{"image_size": 64, "translate": 0.06, "hidden_act": "swiglu", "dropout": 0.1, "patch_size": [8, 8], "conv_stem": true, "layers": 10, "residual_init": "none", "shampoo_beta": 0.999, "max_precond_dim": 1536, "one_sided": false, "adamw_lr_other_params": 0.0012, "max_grad_norm": 3.0, "epochs": 24.3, "final_lr_fraction": 0.01}
Rows from block 5, named by matrix and row number. Rows with one number belong to one neuron. Each number is 128 + 32 x the weight over its row's rms, rounded and kept within 0 to 255. All counts start at 0. Numbers have three digits each. After the name is the row's rms in percent of the matrix's.
# gate: MLP gate (model.blocks.5.mlp.gate.weight, 256x128), inputs 0-63
# fc1: MLP up (model.blocks.5.mlp.fc1.weight, 256x128), inputs 0-63
# fc2: MLP down (model.blocks.5.mlp.fc2.weight, 128x256, transposed), outputs 0-63
gate.87 116:100178138111111094151117184106047088124125144128139120152135105118189113140065123102097166087157137086170094107113126083088149108125156201145132140143166065135108121180111117164100108077110143
gate.88 111:098085108163138096110097165134116161171084170168112140106145078121097161117142107108153116145160083107168112091095113167158127138150171106064156119160135125127105150132102084185054109120136156
gate.89 125:166132140105130146095120119153085161158137085126088153123194169159120109116129155207073157118156183102177162116074145105119157094118106196095119154095094169109133116133091111161120143117129149
gate.90 105:103155089074097083109148183097079100193157143120101183095142149154107121186155075195098151118136092137181092139154159129121155138170063102088093097056107178130170122064104161156166144138160134
gate.91 102:132126148096133104149096148135166083127133202078107152118123136106138146112144192122111147182116137140144100154112107140103162097124104174079113141174167056070109132155087190166080078143101141
gate.92 117:104115099066160122114157130157135130114119118100079131128120096126170131126134128255134159152128121124139167110150152169121183129114133169101136153167128168072160103130140143169175087140202111
gate.93 106:083128163137119147128183153104120168096130113151221111106141115104114108112066106162195172171061133126130150155079094148183156138118162173126173185119108205095124104140091145093176133162145138
gate.94 081:152151153090097143157118106118108159073114091140132129193108149178117154170138150103074144192135113175102139107084104123086122129100125156126061079133143152150166113136106100145096128122162133
gate.95 112:119146116134080136142073159113151158131093112111137156158113125162094145099124120137147084166089083128076157156146086092153168078122098111133170093109069094090066099064122132098213151134085140
gate.96 114:128100129107200137105094071197127141164056128155103185112205109118053126140148175190135106150137127113124155142139106094118122107133094134147142155103134150122114138096158136135123095108110141
gate.97 089:092219175118139145158146132117086103142118096123105088146189104109171126156125123124136098151034138187177140083099164144111117123159117153077147121175129112135146064142154106133094121131123108
gate.98 079:093137170151108123090126160161106128155140105126086126192115124107190127130129122182139139178134113143177034076132084127174111107126119145187099134136139105131108128077103151143110157077157104
gate.99 091:120084120117140154081096135181128195125129080173131141110126196123118125159165169130134163109098077074144121136123150125088123138192158151137082094070146106114075093116079111115163073167142109
gate.100 081:160136225197078119147183162100127166138115074148128089155124113176149153162081085168099149117149148116113150135117109142128171114077114166073117136121140133141206186155135145069109081102109147
gate.101 100:112136111189151077153138163095094157126083102184125128108208125137091116126114123073148077092222114170160053089136106068163123108114123097105163134125108116146153138123150128153096168102168092
gate.102 083:156172076155143163189082116087147133136097111112153106124094148106089058115112139173159246190169169165100152145178118084131125142112146123156120156186119088157106131144139130115151110088145158
gate.103 116:177104144068154095125145083150111136085173122141114160154070182086175112105126137124131117110140132099076052142126185142094062149111139160111138168126162109082113187120058146100134108138129107
gate.104 107:090135125140147127111173115129093093112166120085127076150146167173172162148159163162127136142073126084062093119095121156202097122084171109132114116120157106044103095118086111141155137082148128
gate.105 110:092133135116149169112166091102140063109112076201150091117178170144142130137146145147178080185157072140080112140076119111137133082118103114121115095104188090090082120077124140109171133138103092
gate.106 107:131078109136183186153134149118155105091163131137084180083167079167107118187136196132100188128100159180098098179137110189175093133111150133124132126179153172115126124057125142146109110134157103
gate.107 105:109103092113135158111124154117131131169153066177123118114146075126122100082110148103176073102193137153204109142136150097163125085153100153102137132112139103141161101074183140094159155107153114
gate.109 093:151108094114149121132108161098164125065134070085122134059138129101118128101104106166133146111099143080219109162152101125176141091191104151113141107081085196105120092160115119155090086083129142
gate.110 103:051127115124132183145094112101144171160117155143154123099135071123060119126110130142087101088137148127173120102142166145127079150116160084079134114108113146185145113089173078182132137176128133
gate.111 107:111093066142091196158151206076138130142137091132083184132172093148109187142091046133099115129161137130129089124151135124088202123134139175176146141075100161141109168061124101173144128097128145
gate.113 093:100086086078153182134115172157113097129122103135171099094135112098130140156141184167163143124102094148156149185149116155107156156157107184119129111113129075143133122135168137152202130082127116
gate.114 090:181096082133143107083092157117098148124199181127144112091168170068128116152119075096103117116072114220174178097057105108219163128102076125140145093147148128145120145144109101185140120142107074
gate.115 105:143125122083092099119132117067129088144062084135140168197128133137103116119154142110163107150113124080114116176181144112165182086162124126129101168117135197130102164144172116111135095122117128
gate.116 100:090082073106095130104136110116099205139096120119089091142109089169122154099124182185099138071120114110108108038102201116174107116093129083104100213085114118099113161093076191127134141122136163
gate.117 100:148071130195096176127117176108087112121154150151118123102120118107168124140158089172168136186180144040090058145167147152107136137128184183128143146087073121096082148071109121139166123132124088
gate.118 106:101148079091093075093069173142098137117149151183125109079097088137094100219120119038145110098113088089155114101157147131183125123165091095183136142145122192159152135122140156116110170140132097
gate.119 094:073138128114131149105102152151137126111123165112094111141108173091107133091131098135084131132185131142066101149166145111106150095090086096113157141154190074145173122103105152129156104112105103
gate.120 075:155131109114108107107166093086147172147182100081108170114130102089166146106160154081142169123090078115121147092128166085091106089120148164112100103121133053142111174137076088077131161194150081
gate.121 078:086125151121134115127150115148125138081108157096123157132105150050121166099117159132148095051070126077124087109138125149092209128114152096120071092091130147124081140154129092102105095116127130
gate.122 088:140113159114118099110160168095186117172070124126114148171128115150156137141096157126093090141073129107121127058118123145164179142088111084127137112147109132097167143021143148133123097062082100
gate.123 072:175156112196129152121125122123066127161120151108152168107121102146044142128137173084149085168138118092131216166117161157130127074110130088118097164087174115145135106107155160160123105133106111
gate.124 095:116107177065143137165133104088112162155114081151107087109176099178088167065133181136086120128110093124107119167126124146078123165127144142160142153174157125112150152114108090127111096129143139
gate.125 098:087098255133102116133096139135160100112106137134141153134141137065050125147130111149105123096097122145172132128129147179120124149162098135128130111152064157079146141134121135156133086078145101
gate.126 105:066101102157141094131109072135156172172133114110184052142110179099130088179123129164117205176063139130128183101162196115122095117108151147104143120140113141107110140114078188161123155137142124
gate.127 101:098139116188110086106109136079143122136156133124125172111122104152123117186088050125094119141131160111095183138093142124124123119071100120119115143202217140137147140125162132094098125123165108
gate.128 087:099124081122093164204130150153120142135104154079079069130064114087150090146118090123132104143143147227117136168133126126125093199176192193112147100102159137144138096064141121128171127113152118
gate.129 093:172117125099081150110185105124112099140141082094130144124106120049170096153125060113124104155116114128194138115167112142127139104149118107111076092162121147097129152192095150116136126083111149
gate.130 114:115171144163143120143078148154122120147151126125110107083140114147117100141133197155086141100085126125084140144103094181099160095123094239153158152154212092142147068108186169167151173111143074
gate.131 114:129100151195139128107089140093140186120100174102175120105176115150131141197131096166088135156104093096113141111142130125146132139127117210137168128127067063149084064116118086108191097177165128
gate.132 102:144092135056102044150128111148138154196197086108126101106173167130138139114168114145078088137088106100133128077125186141116134164159176145185083165145111127116116135144094085146156130108121106
gate.133 108:070095097164128149163136127155113188071118157158130146118143191131146159133109104083082191135097099150131064084090130100138100135094150132137151112117141155078123165112137145086119166095193127
gate.134 097:088127153131096128108158107114234058073096118119118152105113124127123106096168077131159092154126126071174127051085125093119133125189129183155099103209115128185082111152108136199099128152160182
gate.136 087:151126156118153175134117134124154096185172142115159160108146130059127136088112157081146176093194091130094103183121185117111132120145160137144145168162148135179119116098096196104151085155180128
gate.137 091:139114085162185139119137132179168097143084171137153068111150113142182095113083093132131116124130143148088127145151110118088154145168220087069106146107200185185183130147151157069118084107132040
gate.138 069:115107131104134118064134163048098115136082219138090132150180166110094122109120149150162122107097177130100142136101139138091130128169135181154141127120133177122144130155095148115101107056122124
gate.139 107:110102152153173167157122092138120089096134129160164116152158110142192154144145080144127135055106103156142065142100129127107138141145173102109160059147070180055166123122146120077095090140181133
gate.141 092:071123195144098126098124136100103136121153082157114072100075140164162122124133148124159117156150123142138086160113147159055159144108048144138173095159102145141126127124080153120095102144210083
gate.142 096:099056108116155089109110151128147091135128113149117087112073154104151087116110142138093159088082140094133174137109108056090124100138101132190113128191156092149153143110128163144123130206112177
gate.143 068:168118162069149084126128113093103096128159047086120141073144148136123129118158187120092110099172156151184157149086149073122155098109168135136120131080155080156108137160112154131112120081121080
gate.144 103:151079128123186107100097153102165111138095102084140184147114140141157144141126173157165156129140114140090129166136128168099073125085130119130139124126175177114126155172127120110152173149150150
gate.145 078:117127121194149161152148090150122194096156166151129065066123083176126153147138137197115090135104145094107168113116122143120157141092099119170117133154090066115097119145113130151170150086148227
gate.146 110:121144128146131183173153092152084162164161158199139099157076108143109127176149174180139106127108138128133125112146121089146099131120144128136090144167145120125172115101139167104060106149168154
gate.147 110:130190058049122094130168135140134116138186091073137164151164213082131127109106118190123140124101116069157136171135053113177114101178103107119105116138172125073124117141128156145138123103102100
gate.148 115:064151135108106163106151133183103187153164139118101155110053082122182146206192046174154129122119131110152148108092112138146111128114147121181133068150181180125148131122164087114123112081162153
gate.149 095:155151178132103103176170081067128083142179136103127107149147111150117028166145160118183137131121076174151166159106156184102110125136150122113160082151184128144205140097140089143120093149128102
gate.150 088:141103111118117108126094123112131091166156105128077103147200123186119087071128117084165088096210106181133069194112112131133140152136121168117097122118133155159085126087158105110107113169106173
gate.151 095:191078142133158145198128108094131115136094161088118143165207071089110172130090129125106101208102125140153065134082138133101192080092079118107126129099108101138104094149070160150145101116114118
gate.152 105:180145134110127110114156098175129151151117146172128162131246162080140106157108102150099105090107141130149132158138114137122095119165109118088153136126127129061136145114083114092151098062130132
gate.153 103:183176069072117124139151164101139119131108129115098163110126099143137116176155163137179164142148158218143087107092127147101159129137143132128122104110099167140205164144130143141115068120108076
gate.154 086:096094064133199110087122178122158093114128145150163093091107071113167126125163118155221140131173142133184121136150138111077097167132118126131135109112119114125104094095154118121127115125124105
fc1.87 109:148141105130120137123140140123232100146160123167189154152124176086116092131172162148139099123115159075088054120130127066146096117098162142141106138144117115082110136066113060144111132089123048
fc1.88 107:095124129134123074196147125078112171160131141164068127061104117198100091142116130074116096187134164134116143154119139152132124170155082125128139097174111124158082131170184098140120086146168153
fc1.89 127:078133151095125091121114131100113119134131144122194089182119107107120148069114132096168095183109072144077114162107118058192139161087119086063117102124152079125140157091111096129138181090153126
fc1.90 099:115136213132199107120121116095141064151137147156105146109186087089093123137157151111101162101145135124082063070056120139169138133136148118137142102147152137163157081131148094177201134157138156
fc1.91 107:100117161092194127097063095150123107184156119149094123109166172165115125135170148128115135129108142119150148065100153148199094123125142144133133124113088149141140094165131081145172107172160188
fc1.92 108:101119148118138110092133168179105083143089143143131174169076113098125173188161164145124095137170107074126129165119159124102099133058167121148177182145083085147108125110181135093137150120093128
fc1.93 107:149128070101131096195122176114160079158113132084088090098176135168121126148135097073151133094157117132108097161110097069114172155183081124048169155130112129082097148127153111136096131077140123
fc1.94 079:154157133137137134137088087178161119166082110145131137148141174174082125056088177160168136109114137163147128130163149124159137158164039124116152151116144120105147138149106171178122137040087116
fc1.95 105:140142195110184149053157134180114117174118140171152156119087146168106126149137101078132131121085111107155170150066175168176131149147142151088138143172140083118181094172105142110143153136112125
fc1.96 114:147078125118108158121067136114139114137096110152090092128132143093102157148129176136161162142113098154084098098132149162101140156057141149080105080137147129141162098153144131102188124104052119
fc1.97 097:203124152133172143102138142110148176151085065144123168164127139113108142165136179129065110107185080155047116117179125167115137122178119143113103126119137157089172141106141170119186076108119100
fc1.98 076:185112085201071114158109136087151108138149143133122118096071142139084136154119118150126117156119069108159150161109155068106178157137176148145176171160161111116136190173116123154117169124159127
fc1.99 083:131091139108108173178108148058064110144167132115097146125119106130107107146124088123122100181163138103103125136105100162139179132145129153072174173173152153134085083153164172124135100157128101
fc1.100 085:118178158129160161148050127143158124150157137044146174111125173203163161119104079116094121181085167100117147099121151108139156132095086134124125183171052074090097136103100110141140176169076122
fc1.101 098:140114111152140150104139094142104137169098132168181147139162113167099107119102122144167137176109101124114129114167186157126179135099152113141166154070116079125144120163149157100191073138083100
fc1.102 081:156160128141100095090187112113111195104164099108143115159072131054090155039123127130126156111155096091129165126143158093089075117147151118187131114148169075112112122136139142142052146137135143
fc1.103 110:181162175076081158150195109105114121092180128104113119153116137081136081159089115152135107127118131139126078120098166116067193193118132127130116124094109141103147159140197128156064143124205129
fc1.104 107:190135142206142136078143110137129154084104111127128112107169145160097135219140140109133109127114109149172095159147134158040075137096151119164141118121080118116152121115141114167103140155108110
fc1.105 111:108112005116117181097158128145136160103083058171095132100117121123103188124129088110111138169157061142105100150077124127083105145132092126144111152108109121121135187139083192130154135143163164
fc1.106 101:180143142168083099114162097111077163183118143114126133165142081106120125099165174079109186095090143169120175180107152166204120133099151127114099107139170121124150172080127115166152102108127142
fc1.107 103:154099202168156121115112096140121147122120171103161193066150185097065174112145077096092164063042135143072095120119136164107103154112197179081102103150139117104108121113079091110146154097125123
fc1.109 097:160127095154147086209167160132139167118111057111124074120130162126110167135128113123119153168105142145141117150154118182131123073123175107135142149168137089196121061151111144215152163126072100
fc1.110 101:159114148111129094204128144182172084191135142101173118094125090106113123122137098148116138172164081151146130189130159078139098151145135127160146178126105070100084115114098128176137104142088080
fc1.111 101:111135088197088159114163121133102109081128194121092071131092125121162124083150161137094077104154108134131054095122146122131066144110128151088129101187151106110148071136172135114147161159099139
fc1.113 100:130118114186114091123044132137155138122126109143116123113144100164113185179098111109154186170207146119093088074104123155169131110118097083120203110131086108132141133075120131150102161112124056
fc1.114 089:065110163147136153101104116121124119141048099133140164126128088140109118120121149085123092151165140079054139128174074138174131131107163098148162166080065121201052134092101138126125112126154147
fc1.115 108:144109160083132094143086092122171084112129116136143151094128125152067138177152120166107048179136068114156146111123090173102133126133102094094090149104157173107104099177166169091109137098123135
fc1.116 101:104099152182171142112131165185088028181082166154161088168116129115092137079136114151121150146199116089125142109116102166134087135140110134162117067159084106133116108093076131172117122107097134
fc1.117 101:159147121165110167078103089085132168143136074083131124184087141089100096126093118109107131127175085137127115129165143128135132130160176146141088098108171116160122112159102132128133115199182175
fc1.118 110:151181113112152126111114107150076101183161132149146091092162080071145131120179139142163161136126135067115123111157163194195090155129129141162167109182062180139118144114115102137122162133133158
fc1.119 088:186119104127093105149158140119118110151119125122109108081159133083156148129119111157119117076178141098197091193134071147166110120187158149102108134091122167134224124109133157132111130102126192
fc1.120 071:162122169109107104086170147114085117121195113195139143150103152165084159163141131167070055112078115083158202184099095147141123132136174141123125143114118167117081137156166101170108131181158099
fc1.121 080:092104096104132097151161053179147128148141048101188159166098164151167156120094152131180168109133142130171143166116172067110079119110147100084133095093072140082131161141155129129055099114085127
fc1.122 087:080095137089124176128151138141103126169087158148102033155183090153080134099153145131150091185217114078163113089152133154082108155102168145071134084169143072139141077079100097171128183073115084
fc1.123 063:127110169147120096128176126146093088140120171127062120135098166192154148140162109126116126116106120106129092077139128117144124100203145198119102107119169109082129180159066143169145121145124090
fc1.124 105:147188089111070118148152133122122099142091150162156085110163139095149121115158233171101085152146125091122112134108154154129129143147157154129126140153140077160081108186085141100142078095127089
fc1.125 095:118162189067109143112158087143108181189141035090112121103113112140084133094186148115088143143198138137104116093099145123155158106125075077118143117149132076149086148154153110097148067123161206
fc1.126 110:143093171108149135137135134122153064125195148147076092173094138174110140072112135106190141118155150097134172155155154143134127118131158062142138134077147147124095087183065135073130167134085117
fc1.127 111:156126089119197161138129145064159130123166131101115089078150124111095168061106162089144139135097144121104090109100078170101128119073146118146099179074058117150114110088077127112122131175097116
fc1.128 099:124120137146114151127146091132173095083102127100131080170116158163149108157163103152147097129116145098134072121136135117176196100159072211175058192070117140093154120122119152107139089170122143
fc1.129 107:146108140112165102128147097181110109118141154120135165122159148178137089116091123151159123072111114170143157123221126179148105100155120113161123124177137126131139105138126132132119119174131196
fc1.130 111:075102104161160144178108105115069104129132077141179152079108101194089097134164124134086134175122187042167123074112154117167165174103151149146193107101153115144145123048087123100124096153104138
fc1.131 123:069104074125091212134138106093094100129129117059193120146143154125124123136123166153108138136098084138094171110155104111076135100103128126102203136124092148121119151156125091143164074139109093
fc1.132 097:118124139090147136096094081144142129187170097102101063108109142095122143122194117137182082062118109116118116139154166142136137118122073126121097122089104146169147158156143129132103177100119103
fc1.133 106:113131104183188136145124148105133100145090186114159114106143141094118108133048123099100134127136152095147166125162093122145171094144100119112075060160143151169133141157111087096141112103084155
fc1.134 094:110113157200210137081125123164158155149112090151132136120151092092126186118109136077115168146103124132159150180085148133116114119093178133129154100090153119128179119088151117161168144093153118
fc1.136 082:139125134110142097093164144124172201127106169133114194103171086159138140133154131083126096141167117102146141133087156095158152102108100112119162123088140197161093140112140149130143203111137143
fc1.137 092:105135025138064096153136128157150192108133155106155164147081158104099152118200106145096066194136094109147076165107148118131144134153152171142145123165152102085154164132105108078055151157144194
fc1.138 071:147137081110136135189101082091146118139167190109140161066128122152074136165161142141091170101182118081131149126164098153133154102079148133130141076125069132144150080068098113162119176153104129
fc1.139 100:119078168131136143089102152138167082087156125087137143203165133113131080132049097108188110148098140185113132146130149137127116174097101142229103130117126145132110139123130155126106138114122119
fc1.141 099:122150147140124117105113140097172111120087170183067121137129122067113129140099115123141118103123097100096189104213189124076090121160101207135089151093094073069152107164096154058085114149143125
fc1.142 095:157115126095114100136126120104132113147134064156184123186163080131118090222191182143131132168171107169122167128119137113139140081054133230151081135199092107122141127143131104137121153096177111
fc1.143 077:137156136170105157092149116093084146157098208096122139088104121124067152142092129060123158140071164128151108094073132142112090144126098099098121053082111106121123133150186089174125130146124116
fc1.144 110:182178105136131122066081130169087101180148107066138222083135110178117146232200126131091174138092163123094119165108130121118083071123126092145142146134123114141119099174146145142127105077157104
fc1.145 081:169116073153167106141150185130105101144100144086125144129098152163134123083100145057104151101152099113174152138152150115120107137138137143190106110121132109209095104136119103158107113132133209
fc1.146 116:108112080064111132119128138148209172123137095145138157127115129179120127162056140103065156106079088130132107153114127105144127122181142134128170143106112136116142073157110129138138127151202089
fc1.147 107:175107109144127115092135146131089106184202143103116083138112189169083151183102097139137171120153093127161068138090089157100126120118150135118105171125163126144149097156135118156099163122154106
fc1.148 110:125221067094117144126159162125081092175106071113119137095141115105131146117148120114168150155137122120120152185148155194127131120164140132159066072090212123103181137121142103116157096136137122
fc1.149 096:099131116095146100094124132109084111169178096140127115090132164117116108113099089162132078118106123164170152129055163176079106142133141131088163113103135148146148160106109167106135091173077091
fc1.150 090:100083104143139130146097167132119134148161087113076139108151105119108156023183168120167122141200127073152095141128117101127112144114098121131114086065103113101152158169173138086097153141098116
fc1.151 093:085149093177121081158131112080121120131134157156119076179193092075197135149121138153162141091127133100101107128177125100160129116139120055149094134157126081027173156212135120099163148165159094
fc1.152 105:099110069127094145114137109095167167178143133129134174101136165088178116124115140151108126142111181082154142113182100075124101111154103137110172135088126091134147153124175153101128150132085097
fc1.153 103:100123088071136143044086127146138149146151120133108124117219182178125158169157094158119098119164179122177092160183161115114124147123117159151092091085145131109144188105127125120083073157116112
fc1.154 087:157112143050108129136164063123154186145181149127106105092105172142097143152152136188159095154156129160109134139137162123144073142155188177145152097156070155093097108122111112077125060146130090
fc2.87 116:139155112132145160155067084179122108116159119112122153069080114155135122095125160169167114106131121186145117129159155162137165142105067126177167163138114079095089160121124093093125094098076121
fc2.88 101:094109110140131115103075195201128143117146178139173131118102117124093105133106099083165117139116160134156155157103119183157140096108180113069174125154086085108113132162115161121167080100119136
fc2.89 113:154113132145125130120108084140157123114156118109134139147167102095110119145113111107120088205167152118128092151082166155124134075104137134125133091116109176169156099147104127165171211145199120
fc2.90 097:129151128138107092108133149168089122086098159163148031121124107080118092119098165137106156159155133107180160147119165140129143034093102139156171098136175101120068122112078167191087119163131167
fc2.91 102:146101176090143186164097098140094099109164132127147123136145090119163120118115150124108119139102138142064108125130120137144103145125118164186191146140000115130116141151099056136166123159102095
fc2.92 108:194128161139133177126139093111116173174144088121131163126102204138130112133125137102090125142118150117060148116137099170099126161131146164101161082158124131114074146180115135065140152185098146
fc2.93 105:093133160107139087145157164116096134142077185080156077176174163192131184092082185139076148101064143093135127159120119063137092178121128105131092117154122124111142134125143191131110088126119116
fc2.94 078:135080155098162107128089165115163096094146153105086103089141073163096226104181107170135113132090060150067116119140151185137106114127108140113095145164129161128119110083135130138145097052092123
fc2.95 095:106143156182164133110126178112127086185103219135113125164134145102101104112072136115106066153144128179108114061140087095130153141149145141084162079122149145064170114170178158074195101146144090
fc2.96 118:169163096076115109100185215133112141121158178119070114136129094137118074135065083156127148141164162077149140136101080161085130106122096127093120153159160125172189120144174135080101131179100127
fc2.97 096:093121137086080074108127122139100132160234111137115151160163155130131094108140134145157145098046092148133155112086119108132123069155127106148185078096116138117158151116080169152135101155109099
fc2.98 072:139086098174108127110093137092118170161121119135120145120110192131132102127101120198199135126089147176147125132169170157063111145116103148156168122126187154114075175143112135132100120097211123
fc2.99 091:126052131127103153189164101094178153141089116105141073161125110150160192155144110099127136110158076114156128118150125076023166089141110108122109167102156171087097092120117146109129098134041135
fc2.100 085:110170126147143149185232122097138114110130117098104112163098139104110110107088100118090121181112121119103113107094090137092142100149120133117149045150158021132145162091156179093151123062123120
fc2.101 096:128123088173162127182156115142116130103117157172119119122193173114176132170157143157075122188062153129115075170089083093095105101126107146130181124092129131107127101156148214136136107130106106
fc2.102 083:139172175151064144116117147179173116139150195087141134169183074105145146074115157083115094127142182128132096141169105166112102069135135093135085109105016146132184142129111096140125125174121123
fc2.103 109:177109126156161058111141169126136088136146103097090172096110154075128090125152081144160065194146046181137151146156120146130176072146122156081096116134127139149142164143166139108104105136135186
fc2.104 120:152120159128108114167056136121141124132130107128168144138176105131136105119156134138170104105133113160149143112101102116116148109074103147113206117097176106131090156105161117182139088140172132
fc2.105 113:074121093089094130177110084110123117117088095136174161107128163110125073109152115126119212143112121135119123158122073117205111132081111144101127154161001152101114085100147171128081109114135112
fc2.106 099:120092122111137159155107122138107116170093180165139092136195120100118134101196167129124143186143099147140105166115130161154103138138094138114141111125169235106076089120141142089154162144108061
fc2.107 114:118166162121120144169155138106109180135106107126141102131127138121109089177173124132108148114160157165155116134122124152100158053143141094144109122100194075063053176152154158137051081169167102
fc2.109 096:146095098159143135176171164121133233170111106152183113159143124158157106145102143153152159136095153148101091090117128135161094095130111100002181143090140108132111106143139151187091119143145114
fc2.110 097:174097117139132121143098088134122141107114127167147118154115096114121056178128124136089122175151077143161115128110123163147062098109172091074142147185060120126131120104162068150076130138150142
fc2.111 097:137045139129153082083156094067117114121141094184133070135125076125176125073047117149141111124088146094094142125112134117094170121133116196107167124164160145137177162113187091149098127159111205
fc2.113 106:078133160180139132172110125183071116108102129121187114151176110109120148080147102088056168123171092157114113132177129139142188088147134115108165112130064189140124130134117186134109110097147087
fc2.114 091:130147126067135152182174126137145196095106126080116135166128053119128086120114142150151112108120205167090146140153172176078107114145103024137121171094069113124122133119088142143137125133110145
fc2.115 106:157145098127128151141150127150140083089111197115202139103125083148164148082134113107198077147135138073063171127085132155146103149113166095140109157081097184144047092163127131054156139125131120
fc2.116 103:078147173189159148119127071106100148160104075182128148160147135136112091130115167160120157153080101120112148108111114149104095159175107138161069094126213118133104110116112096164098130099148114
fc2.117 093:166143171040157109135172170017133148182040130159097107117166133072179108131166131163161161094157117159165121102126113163088162139154160094161117124148175128145096078145149072096146098107125155
fc2.118 104:117125139210102052113164075134124144082085131158089079110114098128168103145140135135173140182184143112187121177183175161217161148053090144136159132128113109110133129138053176148156102107150110
fc2.119 089:130112160147146110124104123072093145121110164128148119117121106145168163116113184162107128134018131108130065173145078111136153171137179118090140062128132159088165125172179103156121117134110159
fc2.120 075:128097091113085144153104162078126130107099147119091140173090149150082191176102104122082110081093132109152101178119094076109100117193089132120118149099104152121061174124117118186138099090137130
fc2.121 070:113127098173102117130140138154105091073141087101118148116124177169109087092149081152073177113086131119185117095109147092154142196133143093089135119124057163104130185165107159127146125099143121
fc2.122 083:081114120158146096080101120082123146101150159176123132125142148088134118107088068117120162112124075121174173120123184187123123134131118135112081096132145181136126106163094131229094164198089089
fc2.123 071:177145114180102159134121087127114156147159169122122116123088147130115145110103135153071158133224111105129108095073142111169120107135125121164119094139082100113160132150134126147164086052112073
fc2.124 113:132156125139140119156230160093164110125132131130181202104111142088138150063132126141137087141183131152081117138107141093091147144119097186141155158154065091160124143149138107112131097162137164
fc2.125 092:096141146112107106199088065143103137110195139102189141142091092158156135089124149109151131163121132097096086154129110129132108087131138117159131093142173090119205168149161116181126091080122157
fc2.126 096:140117116144103094121168173124139178169166145204109116099165110142136103111176179156099152094143133187154137106156122115069138151076120149148177096122140133096108115118117152082086184107154122
fc2.127 108:133117126156165184156144142144141166168212205104078153132108119168138059106127118168179090138094118131171132110121178106082104098157073144116131164123113115128082088140036131135148108109130129
fc2.128 094:141115101093082140144092081128101127092186099125104163139104122138109137154153091132129152111172127117121092073192120172129155180133091154121207148120078108126075117091050118163169153110077130
fc2.129 105:093126041137186096165163156131135170115152192143132165105108179125109138118158175109145091120135168159193154149123108106118121080154145141114119166172105154091161151133141152127155188090127133
fc2.130 113:133096151115163162094092138213156155162111098075156120108162094131148191079123144087099081180148119109077161115111146110121101139183115076081115094118173145120075131148147200160095127126168168
fc2.131 111:116106120136126120129080119099131073131100120065127082149111129119119111162123139073124136127098144097207116094140142048137131153125110153112120046082057158155079134091166110165106192111097159
fc2.132 099:103119054103128214085114145090164097060065138123153076081177134148122194141140108096173098203172183138084115156131171132135119159090148171144121130130119127127113096157145116095160181150126156
fc2.133 100:141122125153112095111145150109151116109114097079148133115110159126130089151120134126135098093142129096130135126119153134111156084118059156068165105154179118161115155149108093087109072195138109
fc2.134 087:084136137103110146139142115101113125113145110210124116145113139133068177114163139054108110128125105186135118250112155125087159134139108102106112142149089079181148190126066118097107115110168170
fc2.136 086:138108176109121061164044117173156192111090127123087096145208134139139113078116153128130149089134099114181137131179144163163117078072157095089128111107129119137099142083171070180194176089109171
fc2.137 086:155137172121129150074088150087118154132063082134145138147111137120106108104123092179133102126149073128117153155124097168107121065094138148114105126145172090195098083095107132107081108119186201
fc2.138 067:110101145126118164145199152141132123087096180063160124129088156192172087162106161129127072112124106102104143140163108129088130061101137115145156137064189106083163113103167166087113121080143154
fc2.139 102:153141126231090101138167105163152115138083093160111114039124149140138090110177171139110162148108123139133131100161143129101130181166119137077139129205132172067115186113144125180081105126113155
fc2.141 102:086156091082144161046082105175107141132166157113132144123094129154130110092041188104114141119179151135134142075152156183083106108119172092117107117131062104098216099110153098138208107114182167
fc2.142 089:079156121106113110114116163131124146102098088160081139119124107149150141143121099168132134211126135153086121121100151149054121115083192210142165057115157137113170167134147133161129138233150163
fc2.143 080:104123171159113136158112124097100177130118073130149184080179194185108119145087155190097078075196102116117116108158145105091141079151095183069133159099192107071159146113122115098072132114176131
fc2.144 118:109122117116081133095197118153184108142154099120208118116133147083132138161115104114178155166138155073099111117096188148053113107150151127134135154147180152175147086191163137132113094079090147
fc2.145 081:172150079108114084152120160152129102124130168099091169074131121154131132055108121163172162164153082092207084100075143113144136131103176141039174144127154087131173091159114131152110090152125182
fc2.146 108:145100078187145090118149141140164184195071150093134128173143136124123128172077129146080150128104135134087114064122119139118164141137182193168203120130206118139141175172155141075077049093162145
fc2.147 109:153116120086110092143106136062160060148137134126128070121094117174181126101098133166172154143120177132095149098115148048137140094119143100091102083106131152092117165141123128166062138194107103
fc2.148 114:140104142156168127161155083147129117131134091109127108167157153148092162172148148133121132094106121140145144137073141158180164020053075128142170128126171098136130118157151208170096116092087153
fc2.149 096:121166138115088139149107124116157125121161087147149101161096122088135167149092103119183082105142143066116096188129153113119156071152138153113113143153076136093125036132148176137136096175144138
fc2.150 090:115085157096119120069148115094175113142133133134073114145081153086110130125097138151089081125187110114113163139125113133102196049143118089100157093157078149125146154152178170139152138154096125
fc2.151 106:118103135165136151157137163110161051150141179189186178118078142156120138106171143126135182137122106169164145081139096114145113098130140166128131157078080174118117147135193169094116087164180155
fc2.152 107:084148166118100114155062132085083116136150167161127132181069114061160074161126161118088134198172121052169085089150162065094112128120121137134160169119089104177079116161133139127156139176095132
fc2.153 106:107151114154105096130162140139134133122176089083141209146163116067109204102111188127086140114191139100094080128141157162091100062134154164113178136107104141074140080119119140150112079115158109
fc2.154 091:156130087171121152160112081133128104072183198117166118125163188152113143100105173148162126114130117153152134166047130157109154100100189155127121126104120127085169151083091089129156111116130106